From a checkpoint of a small sound classifier: log mel input.
Rows from block 10, named by matrix and row number. Rows with one number belong to one neuron. Each number is 128 + 24 x the weight over the matrix's rms, rounded and kept within 0 to 255. All counts start at 0. Numbers have three digits each.
# fc1: MLP up (model.blocks.10.mlp.fc1.weight, 1024x256), inputs 0-127
# fc2: MLP down (model.blocks.10.mlp.fc2.weight, 256x1024, transposed), outputs 0-127
fc1.928:139138135112125093159123112134151150091150171119137096119148146141151145156125113132115098117125080106130092098128133162132132097146162113118141130128158115101154109127114140123120128065122166132116105153161132114099104126139125111167148094118147126140096084131157161105109132123106131106122157115141120113157163164112131160112121126139075129108131100096089169131150099086128090150110
fc2.928:122120113083102161143098136139132141145155124152101164122122133114122138146120129095147125138145116133122146131134199139154122095119092125112112157108105093133133139099150151151151131141113131126127095158165111098099109099142095140156162109114145108127114150138135095152170125161119136123133133139158109152186135141156129122143149091174163095118147136151127173115127139143177143128155
fc1.929:132114116112098137112083160110179138113109133137116111107135098131120141123116157105108094135143155121138141119129140092146121112120133134162114103132125164150137103081113154129132104107125109148130156179125117117134089096114146171113133101093100157141134100137150077137093151118142158112106116101086114135156126109131121137140165157155079134112098145110152126106124129125115142137120
fc2.929:083170123173152114110169138167070131145101128166108105158096085133137123117088120111148156152165181143134075095067111085155109112113138102139180174147161151142125131140142140180135112163160122113109119069111099129103154136122129142126134111091126087159114109175126146163122132090105113113169148133134150138139119155129108081168143168145097110081174126199110130136143122113160166142102
fc1.930:107112141094131103142115129121111142129129163114134105153105164124118130120141132105117147115137129106128129158088137114148150103129113149116152099110223113111149140117073124133126112154110085141118124151133085132161103058121145105123165140110097131133114152111119146107160111119092186108143161113136119163094180182163119106120149141113167141094138127179095101192183161159146122159082
fc2.930:118128150148158128127099133186095117113080149160126136120180090077120167129157174151126070115154103157115109178140119046160118084109123106146139096092097080137152150095131081148136090107196179125132147123124152168092099113145131159140162145143132117130155118133114151139109119088117132152142143126069168162169147154134115106095138109158159167163091121058174156144116069131142120100125
fc1.931:156137101119129140113119139113095163130113101123132122086121136108125118147081137131130099156122087154121135134102143145096122124103129097161135083127172129160154138136167150138123102134110133097141131114105151107136111095140101067099102118088089114149103154097114159156074109143122147126097097143123137142145148105152156111151176119129115165161105143093130128108114111109140106163107
fc2.931:142109112128120139099114127135141142115130119165117177111094147163121128149090126131149109157151081127156136123149135160125131154131136099180167139193089120147122141150171107143133174125178130122135137132136127116137102123144123113149128152116106170142157087189148124122121136087139125107104134141138120140117097095155113141101114093129155106180138095100145136148112143102163084167115
fc1.932:099128116132121111126146144108113131151107082151159151113157123145123171144132125092128119096101152147108140112123126113132127144107132065083136147107127132134127111155152136126123132166132107133166098123099110124132087148140086123131102185119113114155115150123155132102138151084125139120110087118117142159112146137129113092130146151132187144121164121128124122150115129125104150090121
fc2.932:175101140138127135128112125147133136107148101140107129107136135138087113164128158131108138143132145119146138113136102148095158123138141133118148091116132092150145138121133103144087114132141171101089079116145130125119189150137121126125075091093120126138161061138105128161176138147124107128156127155178101152124119090164127127172143094138126129114153091123103122146133126140090142125155
fc1.933:156148146125148126108110131125095121098159171100095132123097108116167157149145159146140120100151133146141110139123128126114084143094124158132092148111148086141138119133110133132119126102117155101123147129112131147115160127142133145115125154117132110092119100106125141123103115107131101134114137109159111136113150133127176137080071128098117145128137120131089125120136109116142138103082
fc2.933:148171116149125142147165114128152102111113096119203132179136150098110116095150118141111112149101110148115124143148151117146124104146120082123165159095088136128135150137129143190106139126161118119097077122156104098126113122102115124127144129111119146141185129104116107131133098075143138165118152138064130156137137149133104120176102141123142137143093173171134114168084193176126116134145
fc1.934:130122157108123131131122121143127144130141122132117142131125138123134103130142159116140157111114109115112118087136122151109126115115142123132150134114134126114110145123107126118132141121128122143135112139131157132156132121114132131119126126099124143131110142142124142118104107134132150117133123129121102154132144132123125134114123129128143104144120122132124123122136130132121125148147
fc2.934:120167095146130127110119143118134111119138151123130110121128129121101131131114138127127100152119106120130131121130125118119115123101130106152112123135111112143142130167145126147121124133143114131129129124114123141105101111116139125128109128118131152140136123135134149114148130105099132142148145166118129141143132121128133105133129116124143133101100121107120119130132114130107140122127
fc1.935:125112143129150109115104144099094125057134141164113121096126125105119136143107175136165093100119127127140126124174168154033089099126134136125136159146077093139135167141096154135109124093118154158116184091161137095156104114136123141092147153114154113173152138125103095150120067177160125098182120122138108145108133084111110183117142100169121138105124109083131166145145119116167100110165
fc2.935:094123127120088135126144083089102135105092120126156220124106122179186175106155105174124114152141114126164125125086115111098133163176117102121166132108155099121105097112147115099110087095075153095104109149118131117098137115157140108135156102113159138098151109107129148131127136113156173132115153136123153131168135112082124112137114151140149142107100122179131069157104106068103105100100
fc1.936:104149162082140086154118116114118165095132153108156141137137142181154170141137107134101139125132128134140118118104114108135075113145129143066119140120115100133157112134124158071134133126128147110122141138145120140142159147084127182110158093119120158098122128110124120117152108139115116150137178161077116114162171125185126135145173175106163150128079130131141107098145123125167126158132
fc2.936:136126077149129139154117159123104167112132123139112115092134130083068083107136102138144097114170163105153104137116113107133100098118078155129107117144121142145124161130119160149131096112125102144125122102116132118167149126149143112113142127146081147185157157136093118115130127124146112131105131112135127122093115205094106134087101130120084142088129134108111162122143142117155122131114
fc1.937:111103112133149137135150122143143127109134155165142117135125134109098171125120125151118081130123156142125123115164123141135096106096133130115113106091127151097095103115125161111098125151156110115132157110135101117089151148131119173150138097124109137093138168161119108129110120155094137136154130142133136110121134120116133124129121144123142118136130117143130120136156160125148132162123
fc2.937:119124120110101126129091129116187133107134154156120136114107140129141125116135151109131087142096104127118110160131158104106195156123150053153116126124100119163118136133105101114124129109113139156127101133110183105126103141110101118146092154121122117107093125156106094121098131172130118120139132120157112083127122077130128165066155114127091145166139102132128120155098116117162091149126
fc1.938:145110131102123102165117129107120091093134118105132086131170123123137110155165110115089128129164166151110145142131127084112148140137114150114111112134151105119163097112102146157092129122127112112106109133131151163133139165121086127145139173144140140129104103137121122148154077177143138160090141145137186170096126102140138123104126121149139082107118122143181129155086111142133107130113
fc2.938:111097096116171112082123119114087119169176120111107143118104146159131140177149063147093101125114085137089179072134142157134172120165133114104167145124105116102149115089120117103154124187142163126159103132148131126140096137121152174095108150145108113149100079097092104103153157101118119060124134131168141090109156144152135136114112140090103113099134121098105155132143075094112151131134
fc1.939:148117141122138122107139157158112125133125153138141124135097084144136132141153152119154127153111119108119131110115106132138154113098141130138141139107138125131104145129116138138164123134125146150135138110133127110140145098111120138146146106117160125151139119103123125111131137155136114109154114125084138173168109121122131106138154135097133162113100135123112145133145126163147106116094
fc2.939:129127134128133119127137140135123122118080110140116106155112135116126127131127129133121111139124159111148104130101126101136101125125118133123118156101119088129092123152122112156125134129103111132133127139130132144135121118146154136120145110115120132147155122154133117113118128101111154134140114145117118135111143110103127144124145142148129124136162156143139122128117143100094113142114
fc1.940:123156084110167117130137093150158167108133141111084129103124110125112153088140131126121123074125125135096109127116119144123123132093126106139083092115112146153111114128157126180104103099069170125124151112185118128127133160132119137139153124115104175106135106115145155104141129138119117136113129110128135130132130114131140131139113088130112147076142120122160094129145130147119132151139
fc2.940:079134149132129116123130102120103151125130138118145119125123122085150120118134156125132153139112119145152147137107140111140107080162091150113135130139113149117093150115170159131123087139179084099092170109125127163142090127134154174117094131138120142132078113143146128151153118159116081117116126157140080140117098138153139140124130108159136120114128175129137110149154149145137114150119
fc1.941:123137136112101128137098161133158149134088111114122127134148143131091111086132111136147127096102124125141142128137056131125162119122138119098113128176107174098139143138157124121136140130085105121182125145168149126131142135121158160154098147120157150078119131138103096147110127108126137158095137159121123109107123114092108130132115159116121135127112154105163117129127130135148090132124
fc2.941:115144115136141150121132074100129138116148140092100122115123136114105168105135141112100135134132140109124103119126125168150124090093121121104142142135117139115134112159084157140127112122158105122099159096106128132092115119135147137147084113148167095173102114146091133148137119139131144143110102121133089173169130129076126118127097104112188110138110145099133128099137119149140149138155
fc1.942:084050132160157068119151136118164127155092164109142120131111142116085066134132081135111094142104158175136155136083109122180162121171156158117193082116128121135116125106115091115102152133170068144134119137080134148129144037137174100109107165144125137152119095151109150098116101152147143133106107192142121131117144069120111139123100152148103098104134117100144120161140151146124114152092
fc2.942:128126119173098145124127156168122145121145105144120088114125112138155170156086148126088158094163141109141178177106160148134106159090098165145130092137157150132086099098126130116137129089147145183149134091129127092130112100091132181137127143099103137181111156065144128135111132093102094132131114108126136144115130125134087083133144116164142110151177132101119162146119111140140088116108
fc1.943:110146173141135153106145136143110108153144103070141143125069140112137108108109132094154146127140128107123118147161130121119131095107122171121171127163190145124175140120066107102121146131150154129125170163156108079132132124160090104146149092153125115132131109105151139113137145112076101097116116118159156130123166158096095116177140116117142098098112146154132085130158161127114103108118
fc2.943:136121076091099133098131136103180152072115155135112140096083109126128115150187178163121104148127109105105156154124100121156122148119134116119147167088164142128104106129133153106161080115116130141115082118144134106128160151133147038083132137041118118114146079163096097160136114138153133106138130113132126146141142137163129085103140138158093103138089127136113131138086138159173162130145
fc1.944:167138092141129112145150155164129157184107139121140142115110166160141144122120108106162131137157133087146113101098118127168122126135147148136130141149137122122127151108137116084097122125160092143102125165106149158150090116137159113082105095125073138079130148115161141155133146088117149149104124143113097141138172133102107118164116135163093129106121145114104122141134150117137108091149
fc2.944:098107132149127141120143141139101141114138122132117128121136108101114081153091116123152117098135155159080135101115141140124148146119123153113107123102153158155118134130059181129141138125116126078148149105119103141097149120092118141118112133123115126123139141145117101125139117152104119132140140087159159140145087128128110145154098177107113135140132105147098077100136103114124157146176
fc1.945:101145131149118171114145123147115139137145127148106106132143138157144145101128152088123094146129110126129112162123118129144139123108129112127118153138135126132127135110125109117103111145123123121112128106149145126161136095106130125114104130134157091140124095103140148144125110133135127118132144131135132121127118106147130153094110102112144152102117161097144100167147147118161131131130
fc2.945:147119156131153119139126123131145120119116117123126125120131149113136133123121137152120129125132153140112121122145108110146141119118089135134139149125103121075122111152106101146160133139166110118114130118106114127154148152124125116149112115117130101108126116127119130124128134117150140114109152137091137144147143166125170081143133137141145147121124122132142128118092144100137122130122
fc1.946:125140142095128139096134115150132143123118123132172161136092178107121150133110114139100103154097126098113124171154092150117122098151145123109147159102153149142130150144116120121125118151117137102155075118133109149137142124156124135145115126144112153112115163102160116114132163142141129116127114081108147139145112129156118107150121100103123114134132155151108141130101149122153135165129
fc2.946:109097116133112083196124111105141111093183139120104153123118107121176097134117146189137168150132136137137132082073133121126175156159126137131097115186117121129088122104146147086139117167146126154125151135147106102113143138102148095142127126143133144129112075125103131170157085099107140143150099155127136151113164118105134138110151091161094116125123131114122154138177141116081144116122
fc1.947:127114127146166142155172143118181126100145121155125149154133143153144142127134145105092104101154113158133085131147154175157111104128078093112163149138112105108139125123117149117126107105120140075151114113140124148134142127116083171140176108153159118085113136138117148108094165138144148095126129084152124105134148123160127118136090150147115149118140130148110153110107105111142132080103
fc2.947:115152141108127137122060112155115114157117129173126103148163129171161112071133158121134112130127155151126137137103133147134116125119130138126155095132126084148100154148178110120115131117126093125147085130143149096119131106116171097119106153082119106132125103171081141102143128159134106142145152184134101179123123106126130136139159112137111143128110079097122097154149139102117172110096
fc1.948:119117144142107092111103103096153126122097144110133118109092134170121159126133124175185114129107112114092092161088128166079154099097086120115099126139154125112142134113124161125114178121180121101138122100133159111166124126144119078164099112160146106109138155145127091127132139123116139119121108112114093132155190123154127152138134126136119117107140136077112156095143152148074134108107
fc2.948:115148098108110177155126099116085087123141131116141180121125133095103140106123112131065120147167087089071141118151129117157080097129162115164139138167116087102118156109085133086104128089115099127108105150162144127168139121072117143120143122114166152146158080149100163172162141095150161157135162117153154104131123096118087154165112141110098185086150155180182159116137185106100118138102
fc1.949:173136133161121084136141146150132110127149138095101155141135104105125137116122124140101116119132150121103109152098111163123145135134111177162156120141134129086123119137130114126123126115082105122120145110136153102166108119133109132140138137079142165142111104097140115072154159158094119073121185122109137129141114128136148147123118116139142138138125118169120116120128151126129143134109
fc2.949:125141124093148144164126132158165139127116111174138080158111096135105110109171147141181129137115112143147111102115138088125106118134122105108083130103139108150140151118119142152210148154157133118071106112126121103148141151145148127117133120129155149137100119183090116116149113130116148145115109133117120130124148164126110132130121123158119177130112105114109103156157128142153116118087
fc1.950:140138120169153097153110105104068099115127142167123121130123168153128159120103127098147188151154134151094135127140185140114141083128102134113096130096128123077112116178070147071111162170152152132090137151154184138124104183105121094152076087136120170125150162183117114148113170120136108086103167123084141181152143143098162112183135126089174152120103134101099142098145125103145097118119
fc2.950:111105144093126110124120149158164114076129149151101115121120117118129139125106162103153111119147147120138093132104135137104130206133124118121143127143105131146145123112108115197102166117113063138126155103094110131116135143147124113103157146138174169109105155109173149111077175172080156100134149127093124147108141134196126136130152127099164145085104122106146106114087093136140104102154
fc1.951:125128130119137123145101157138152106134123103115123161111154131137138147130142158149161108160130116131122133126132114128134120111122141147122144139123116136122131124099150119133115147129103153126111140132099129132147084110141135122105109125136156104119136126156130117099135144150113148127144112135148137125150138148147120120153083111124123136119124124108153133121120109163158143150097
fc2.951:141112156112154125100115117136125137134122148144168148153127110107136168106151113090120128132149127133125141119127115104123122105129121120148113147150107116160135127125115150135120108125121065113093110131129142148121137133133128120135136122125121156125159133108125147163156152118126120134142143141098124166102120116110126123152145133139094140123144111159113136125123131081105099127112
fc1.952:087104101120126141074069107111030131106103157135148170108159126117106119129093105213127123107111152138132128118111083148123127169127154139111166093130156109092155164148105101141108144056107133107074107091124142094094085140085096145104093132134035071143080156113111149092142150130100129142120167108128138104113164121147117193125114139168129145149163194125122137145139156184066102062115
fc2.952:114172165177067105119127075107139131103141154111152095100117110125130167096116141109147111081102104154085158163150150146146151127139157132139117158138142149113079162090072133154094099127128142101150105131091154156125144120165132104189104144113121118163157129115081104132183113110114130082139139133110166139110126070116121131119139133132091108122109121147142141136162133121135168110115