config.toml
norm = "rmsnorm"
activation = "gelu"
head_dim = 32
bias = "all"
qk_norm = false
layer_scale_init = 0.1
pooling = "class_token"
optimizer = "muon"
orthogonalizer = "newton_schulz_5"
grad_clip = 1.0
lr_schedule = "cosine_restarts"
final_lr_fraction = 0
adamw_weight_decay_other_params = 0
Rows from block 5 of a small sound classifier, named by matrix and row number. Rows with one number belong to one neuron. Each number is 50 + 10 x the weight over its row's rms, rounded and kept within 0 to 99. All counts start at 0.
After each neuron's rows are labels from the 100 clips, of 14976, where the neuron reaches its highest value: "top examples" is what is common among them; "loudest band" is the band of the loudest frequency at the time of the peak. Only what is clearly more common there than usual is listed. The data: acted Russian speech (Dusha). In brackets: how many of the 100, against the usual share in percent.
# fc1: MLP up (model.blocks.5.mlp.fc1.weight, 1024x256), inputs 86-171
# fc2: MLP down (model.blocks.5.mlp.fc2.weight, 256x1024, transposed), outputs 86-171

fc1.673:61 36 48 33 59 39 63 46 60 29 56 57 53 44 49 58 32 50 54 55 56 51 70 36 66 40 31 35 42 33 44 46 41 31 61 50 48 65 58 47 50 51 47 33 46 68 62 50 37 56 49 56 56 59 33 57 51 50 63 35 41 63 49 67 60 64 60 49 50 38 49 61 44 40 54 61 30 38 43 38 53 31 64 57 42 37
fc2.673:36 55 51 58 39 44 48 46 58 66 50 40 46 59 49 46 46 58 54 55 58 42 53 49 45 44 37 63 53 55 54 56 64 48 45 48 55 44 53 40 55 45 42 65 39 34 48 63 45 34 65 58 71 64 47 41 49 50 57 48 50 51 59 49 38 47 55 49 70 53 61 45 38 57 72 44 31 40 41 60 42 42 46 62 52 59
top examples: emotion: positive (40 vs 18.7)
loudest band: 250 to 500 Hz (86 vs 19.9)

fc1.590:60 53 41 42 54 52 53 56 65 34 53 62 46 43 39 59 63 40 37 56 50 58 63 38 51 57 57 56 49 52 40 53 65 46 53 74 42 45 55 43 58 51 51 37 62 65 33 50 58 54 45 69 54 54 60 49 31 50 45 29 71 43 54 47 44 50 34 55 40 38 62 26 57 52 41 48 51 55 63 47 61 48 48 51 51 65
fc2.590:56 49 29 57 70 44 43 62 49 50 43 42 50 61 43 59 46 50 45 51 45 60 52 63 57 49 63 74 47 41 63 57 42 43 60 52 64 56 55 40 30 67 47 42 43 41 53 45 66 52 57 44 51 51 53 52 55 58 44 47 41 49 45 44 63 51 62 67 32 47 56 54 48 46 64 50 51 46 84 55 41 74 69 60 59 55
top examples: emotion: positive (51 vs 18.7)
loudest band: 4000 to 8000 Hz (88 vs 7.7)

fc1.58:51 41 44 56 49 60 57 31 48 34 37 50 54 65 56 46 69 71 66 54 51 69 52 41 29 46 30 46 41 57 46 38 54 35 57 55 64 46 42 40 43 61 52 54 53 39 37 55 58 67 50 57 57 53 53 56 53 45 66 45 52 44 56 48 52 56 53 61 64 49 59 50 37 44 32 52 62 60 37 38 36 27 51 57 41 55
fc2.58:59 59 45 60 44 59 53 37 60 46 45 47 60 60 55 45 54 36 47 32 40 41 60 50 50 57 36 32 64 52 42 31 54 43 56 32 42 51 43 25 52 48 64 49 67 56 53 70 40 46 46 34 67 58 40 56 34 39 54 54 49 59 50 23 42 46 56 34 46 56 35 55 46 57 61 60 55 33 59 40 50 55 48 19 51 54
top examples: emotion: positive (51 vs 18.7)
loudest band: 250 to 500 Hz (59 vs 19.9); 500 to 1000 Hz (33 vs 8.8)

fc1.658:44 45 39 63 41 56 43 45 43 47 31 71 50 54 52 66 47 49 60 36 47 53 37 28 50 56 56 38 47 24 62 42 37 40 56 27 30 54 38 58 30 54 67 55 54 47 51 48 36 41 38 67 47 51 56 73 70 52 60 41 32 54 51 67 60 63 62 44 44 42 49 54 53 49 57 50 54 39 45 46 45 61 32 37 60 65
fc2.658:58 41 45 57 62 53 51 58 66 52 59 38 51 38 44 32 51 55 43 43 39 30 56 59 41 58 62 59 61 51 73 70 46 51 32 60 45 56 54 47 46 61 61 53 52 42 45 56 56 56 36 59 46 52 30 68 51 38 59 48 52 58 50 56 55 47 48 62 74 67 59 42 42 56 36 51 50 42 53 52 67 37 61 58 56 43
top examples: emotion: angry (39 vs 18.3)
loudest band: 250 to 500 Hz (60 vs 19.9)

fc1.374:48 58 58 53 50 35 53 38 53 50 55 50 67 53 58 35 49 53 50 43 65 43 61 47 34 52 39 48 38 55 67 43 53 63 58 47 49 63 54 53 55 50 38 48 51 30 44 34 51 54 53 47 39 48 47 47 40 41 55 57 55 55 28 49 61 55 74 86 56 45 40 67 40 47 54 37 39 37 49 61 48 47 48 60 42 42
fc2.374:57 64 58 62 61 63 59 52 50 50 42 38 66 45 57 56 50 60 42 61 58 45 42 73 60 60 27 52 51 46 41 51 36 49 46 55 44 39 74 28 63 50 70 42 40 49 40 45 43 35 58 78 56 66 45 30 49 52 45 60 66 41 40 50 67 47 46 66 56 62 56 59 50 54 74 50 54 44 35 68 40 67 50 50 37 54
top examples: emotion: angry (41 vs 18.3)
loudest band: 500 to 1000 Hz (57 vs 8.8); 1000 to 2000 Hz (28 vs 2.9)

fc1.396:54 67 60 49 51 47 51 42 42 67 59 51 49 48 54 45 69 37 54 35 40 52 64 57 65 31 49 59 47 43 35 46 44 50 49 48 63 66 62 56 53 48 55 54 40 55 47 46 65 48 43 40 52 58 37 53 66 31 43 54 33 37 38 49 60 41 55 43 55 40 37 67 40 44 45 51 53 25 45 37 47 31 66 51 57 55
fc2.396:49 61 61 51 46 48 80 34 49 46 44 55 54 50 44 43 48 69 43 53 52 32 56 47 44 55 70 37 74 51 55 62 65 43 54 66 56 29 55 55 47 48 39 51 48 55 59 66 44 58 55 45 37 65 52 51 43 48 59 48 55 40 39 58 59 56 48 59 46 45 57 37 59 48 66 51 25 57 42 39 51 57 51 73 41 59
top examples: emotion: sad (57 vs 27.5)
loudest band: 250 to 500 Hz (68 vs 19.9)

fc1.447:53 59 50 58 43 54 57 59 53 46 33 43 66 36 41 72 46 53 59 60 57 46 52 62 45 49 44 41 50 57 40 38 54 56 66 50 76 56 47 42 26 56 64 49 58 46 35 48 58 57 53 35 63 27 44 57 56 49 42 46 44 55 58 62 37 58 63 41 65 44 22 57 44 65 55 46 61 55 47 54 38 47 56 49 34 59
fc2.447:52 61 33 48 53 42 45 36 68 37 41 43 47 69 61 57 29 42 50 57 50 36 53 39 59 51 45 44 61 49 47 48 53 49 53 44 66 46 61 38 51 44 44 74 60 42 60 47 39 36 30 35 36 64 40 65 33 63 43 36 40 63 41 43 43 54 35 48 64 40 54 46 55 44 41 32 67 59 53 29 55 46 48 35 42 59
top examples: emotion: positive (53 vs 18.7)
loudest band: 250 to 500 Hz (63 vs 19.9)

fc1.512:58 53 59 56 39 42 67 66 85 49 50 67 66 28 53 51 53 45 57 59 46 42 46 42 42 65 48 50 57 46 59 48 29 54 54 56 42 56 52 36 40 42 43 59 56 59 43 58 55 49 55 47 55 61 41 64 45 59 55 24 44 46 59 60 50 58 57 57 45 32 45 46 44 48 43 48 63 51 42 72 35 60 70 53 58 38
fc2.512:33 50 38 69 55 49 46 63 48 59 54 48 48 54 62 56 34 24 41 52 69 41 42 50 58 51 54 50 32 49 38 66 36 58 61 48 46 51 66 59 47 45 57 51 35 38 51 40 47 39 40 44 74 48 55 47 40 33 47 50 40 39 57 50 48 51 40 57 47 52 48 43 70 45 39 46 66 54 55 40 34 43 55 50 34 39
top examples: emotion: positive (48 vs 18.7)
loudest band: 250 to 500 Hz (62 vs 19.9); 500 to 1000 Hz (34 vs 8.8)

fc1.703:43 39 54 53 52 36 58 42 61 39 40 47 37 60 42 40 42 48 46 59 57 57 49 57 33 44 41 41 56 52 51 61 39 60 61 58 44 48 61 52 77 38 58 59 59 52 55 23 58 61 44 53 58 55 49 54 61 54 51 46 43 42 49 48 50 66 54 44 40 43 56 58 60 27 53 58 37 41 58 55 32 31 36 70 67 34
fc2.703:61 68 61 52 54 47 44 61 38 55 56 39 45 63 68 60 46 54 42 50 58 46 47 63 49 28 53 51 32 53 51 54 62 58 41 46 54 50 33 64 63 36 47 56 43 57 39 48 70 47 46 53 52 61 67 49 42 52 39 61 50 57 46 60 43 58 34 47 50 51 50 64 48 48 41 33 61 47 70 48 43 51 52 59 46 50
top examples: emotion: angry (47 vs 18.3)
loudest band: 4000 to 8000 Hz (54 vs 7.7); 2000 to 4000 Hz (41 vs 2.3)

fc1.692:51 57 43 61 64 40 65 33 57 41 54 35 41 62 46 54 49 54 60 41 37 45 60 52 51 70 52 56 43 34 66 58 46 47 66 51 34 63 44 41 63 50 61 53 48 54 58 43 61 34 58 57 43 58 53 40 30 56 48 61 57 30 64 21 46 54 46 62 59 56 36 40 44 38 55 63 61 53 44 38 67 51 44 48 43 35
fc2.692:47 72 49 53 65 62 57 52 33 51 35 54 58 45 51 38 63 50 34 49 59 51 39 58 51 38 48 41 36 51 58 44 50 50 57 63 56 42 40 50 42 38 38 44 50 61 65 51 59 48 60 39 36 68 42 55 55 54 45 37 52 42 66 47 31 59 59 51 48 49 65 59 51 46 51 47 41 63 53 58 59 40 61 47 62 54
top examples: emotion: angry (45 vs 18.3); emotion: positive (39 vs 18.7)
loudest band: 500 to 1000 Hz (55 vs 8.8)

fc1.468:41 47 53 53 36 44 41 63 62 52 58 43 51 43 23 53 35 34 45 50 57 35 43 61 43 54 40 50 51 29 46 53 47 40 42 36 51 48 42 57 63 68 54 42 33 55 70 40 51 46 53 46 61 54 30 26 56 29 45 50 71 59 47 52 74 41 41 53 50 41 41 56 58 52 35 65 70 56 53 42 46 50 33 51 37 46
fc2.468:69 48 56 45 53 36 49 71 39 50 48 63 60 61 42 44 43 46 66 62 48 56 54 44 53 64 66 66 46 65 60 49 43 47 48 39 50 42 48 34 39 47 38 44 37 31 56 56 56 55 54 44 38 33 46 44 58 64 70 47 42 44 57 46 42 45 43 51 40 30 39 42 55 34 55 46 40 60 47 70 74 44 51 50 70 35
top examples: emotion: angry (40 vs 18.3)
loudest band: 500 to 1000 Hz (38 vs 8.8)

fc1.314:47 46 47 50 53 52 56 68 54 48 48 46 56 56 50 45 52 51 50 65 61 38 82 53 50 49 49 32 53 64 43 56 44 64 52 38 42 60 41 55 35 45 47 61 51 57 51 61 55 59 36 66 34 43 38 62 55 52 55 77 63 49 55 46 68 45 62 57 40 51 55 62 35 44 53 47 45 42 53 55 37 55 48 54 32 53
fc2.314:40 53 51 62 52 57 42 56 58 52 66 36 45 47 51 63 44 49 37 52 43 66 59 58 45 60 38 34 43 43 45 49 51 57 65 46 39 47 43 43 48 36 57 51 48 56 58 39 68 59 54 56 45 57 51 55 52 51 44 57 43 55 46 56 54 61 54 48 61 43 35 43 34 65 58 42 44 39 42 50 42 71 59 47 57 60
top examples: emotion: angry (40 vs 18.3)
loudest band: 1000 to 2000 Hz (41 vs 2.9)

fc1.618:39 46 60 72 39 53 44 62 39 41 45 57 48 44 48 51 49 48 55 52 53 64 52 50 51 40 53 39 65 42 31 64 51 62 61 42 55 63 40 46 38 54 61 63 61 69 52 50 63 48 51 46 51 34 57 53 69 47 42 53 65 37 66 72 54 62 51 44 50 54 60 54 28 60 54 51 56 42 45 58 42 23 41 58 56 46
fc2.618:54 50 75 35 56 66 43 59 58 57 66 57 51 53 26 59 51 59 50 44 42 57 61 47 47 43 54 32 58 57 62 58 38 43 41 58 58 47 35 50 54 39 39 49 36 44 44 21 61 74 41 28 49 44 58 46 37 46 38 63 58 44 29 54 38 56 37 38 38 54 29 56 56 53 45 47 57 39 60 42 48 55 57 52 64 63
top examples: emotion: angry (48 vs 18.3)
loudest band: 4000 to 8000 Hz (26 vs 7.7)

fc1.712:58 31 48 59 64 40 55 47 39 43 62 40 59 46 40 60 53 54 57 71 52 62 64 45 52 38 52 46 32 58 47 49 67 36 40 45 56 56 75 36 42 36 58 46 42 44 22 45 44 48 55 44 56 66 52 55 66 48 56 60 39 47 56 46 41 53 50 52 45 34 42 40 34 57 46 39 40 54 48 61 59 44 36 52 40 80
fc2.712:65 34 55 55 35 69 50 44 34 32 43 55 47 60 49 40 45 57 46 60 29 62 55 80 47 64 51 63 52 51 52 52 59 47 40 53 58 66 66 36 58 57 46 50 40 54 57 55 43 34 54 58 55 51 30 41 48 41 46 36 39 53 57 34 56 50 64 55 42 55 58 66 65 36 54 50 53 40 59 49 65 59 56 58 49 55
top examples: emotion: positive (48 vs 18.7)
loudest band: 250 to 500 Hz (53 vs 19.9)

fc1.210:58 42 48 70 42 47 50 59 53 44 61 50 28 53 43 60 52 68 64 56 49 50 54 53 54 56 50 52 54 57 29 49 58 37 76 44 55 57 54 68 48 52 32 58 52 49 35 52 48 62 38 53 49 66 41 54 51 59 53 43 61 29 67 59 38 52 46 51 54 72 52 61 52 51 58 38 57 39 44 48 41 58 42 54 58 61
fc2.210:36 44 29 55 48 49 29 45 45 57 51 32 42 53 54 42 51 39 51 45 36 42 48 57 50 60 58 53 43 59 47 49 49 49 40 53 48 45 66 41 57 43 47 37 51 51 56 59 68 50 59 54 54 56 52 44 46 51 43 48 40 54 46 49 59 57 54 36 51 46 45 53 45 45 60 80 25 60 51 53 58 67 39 46 57 73
top examples: emotion: angry (40 vs 18.3)
loudest band: 250 to 500 Hz (41 vs 19.9); 500 to 1000 Hz (35 vs 8.8)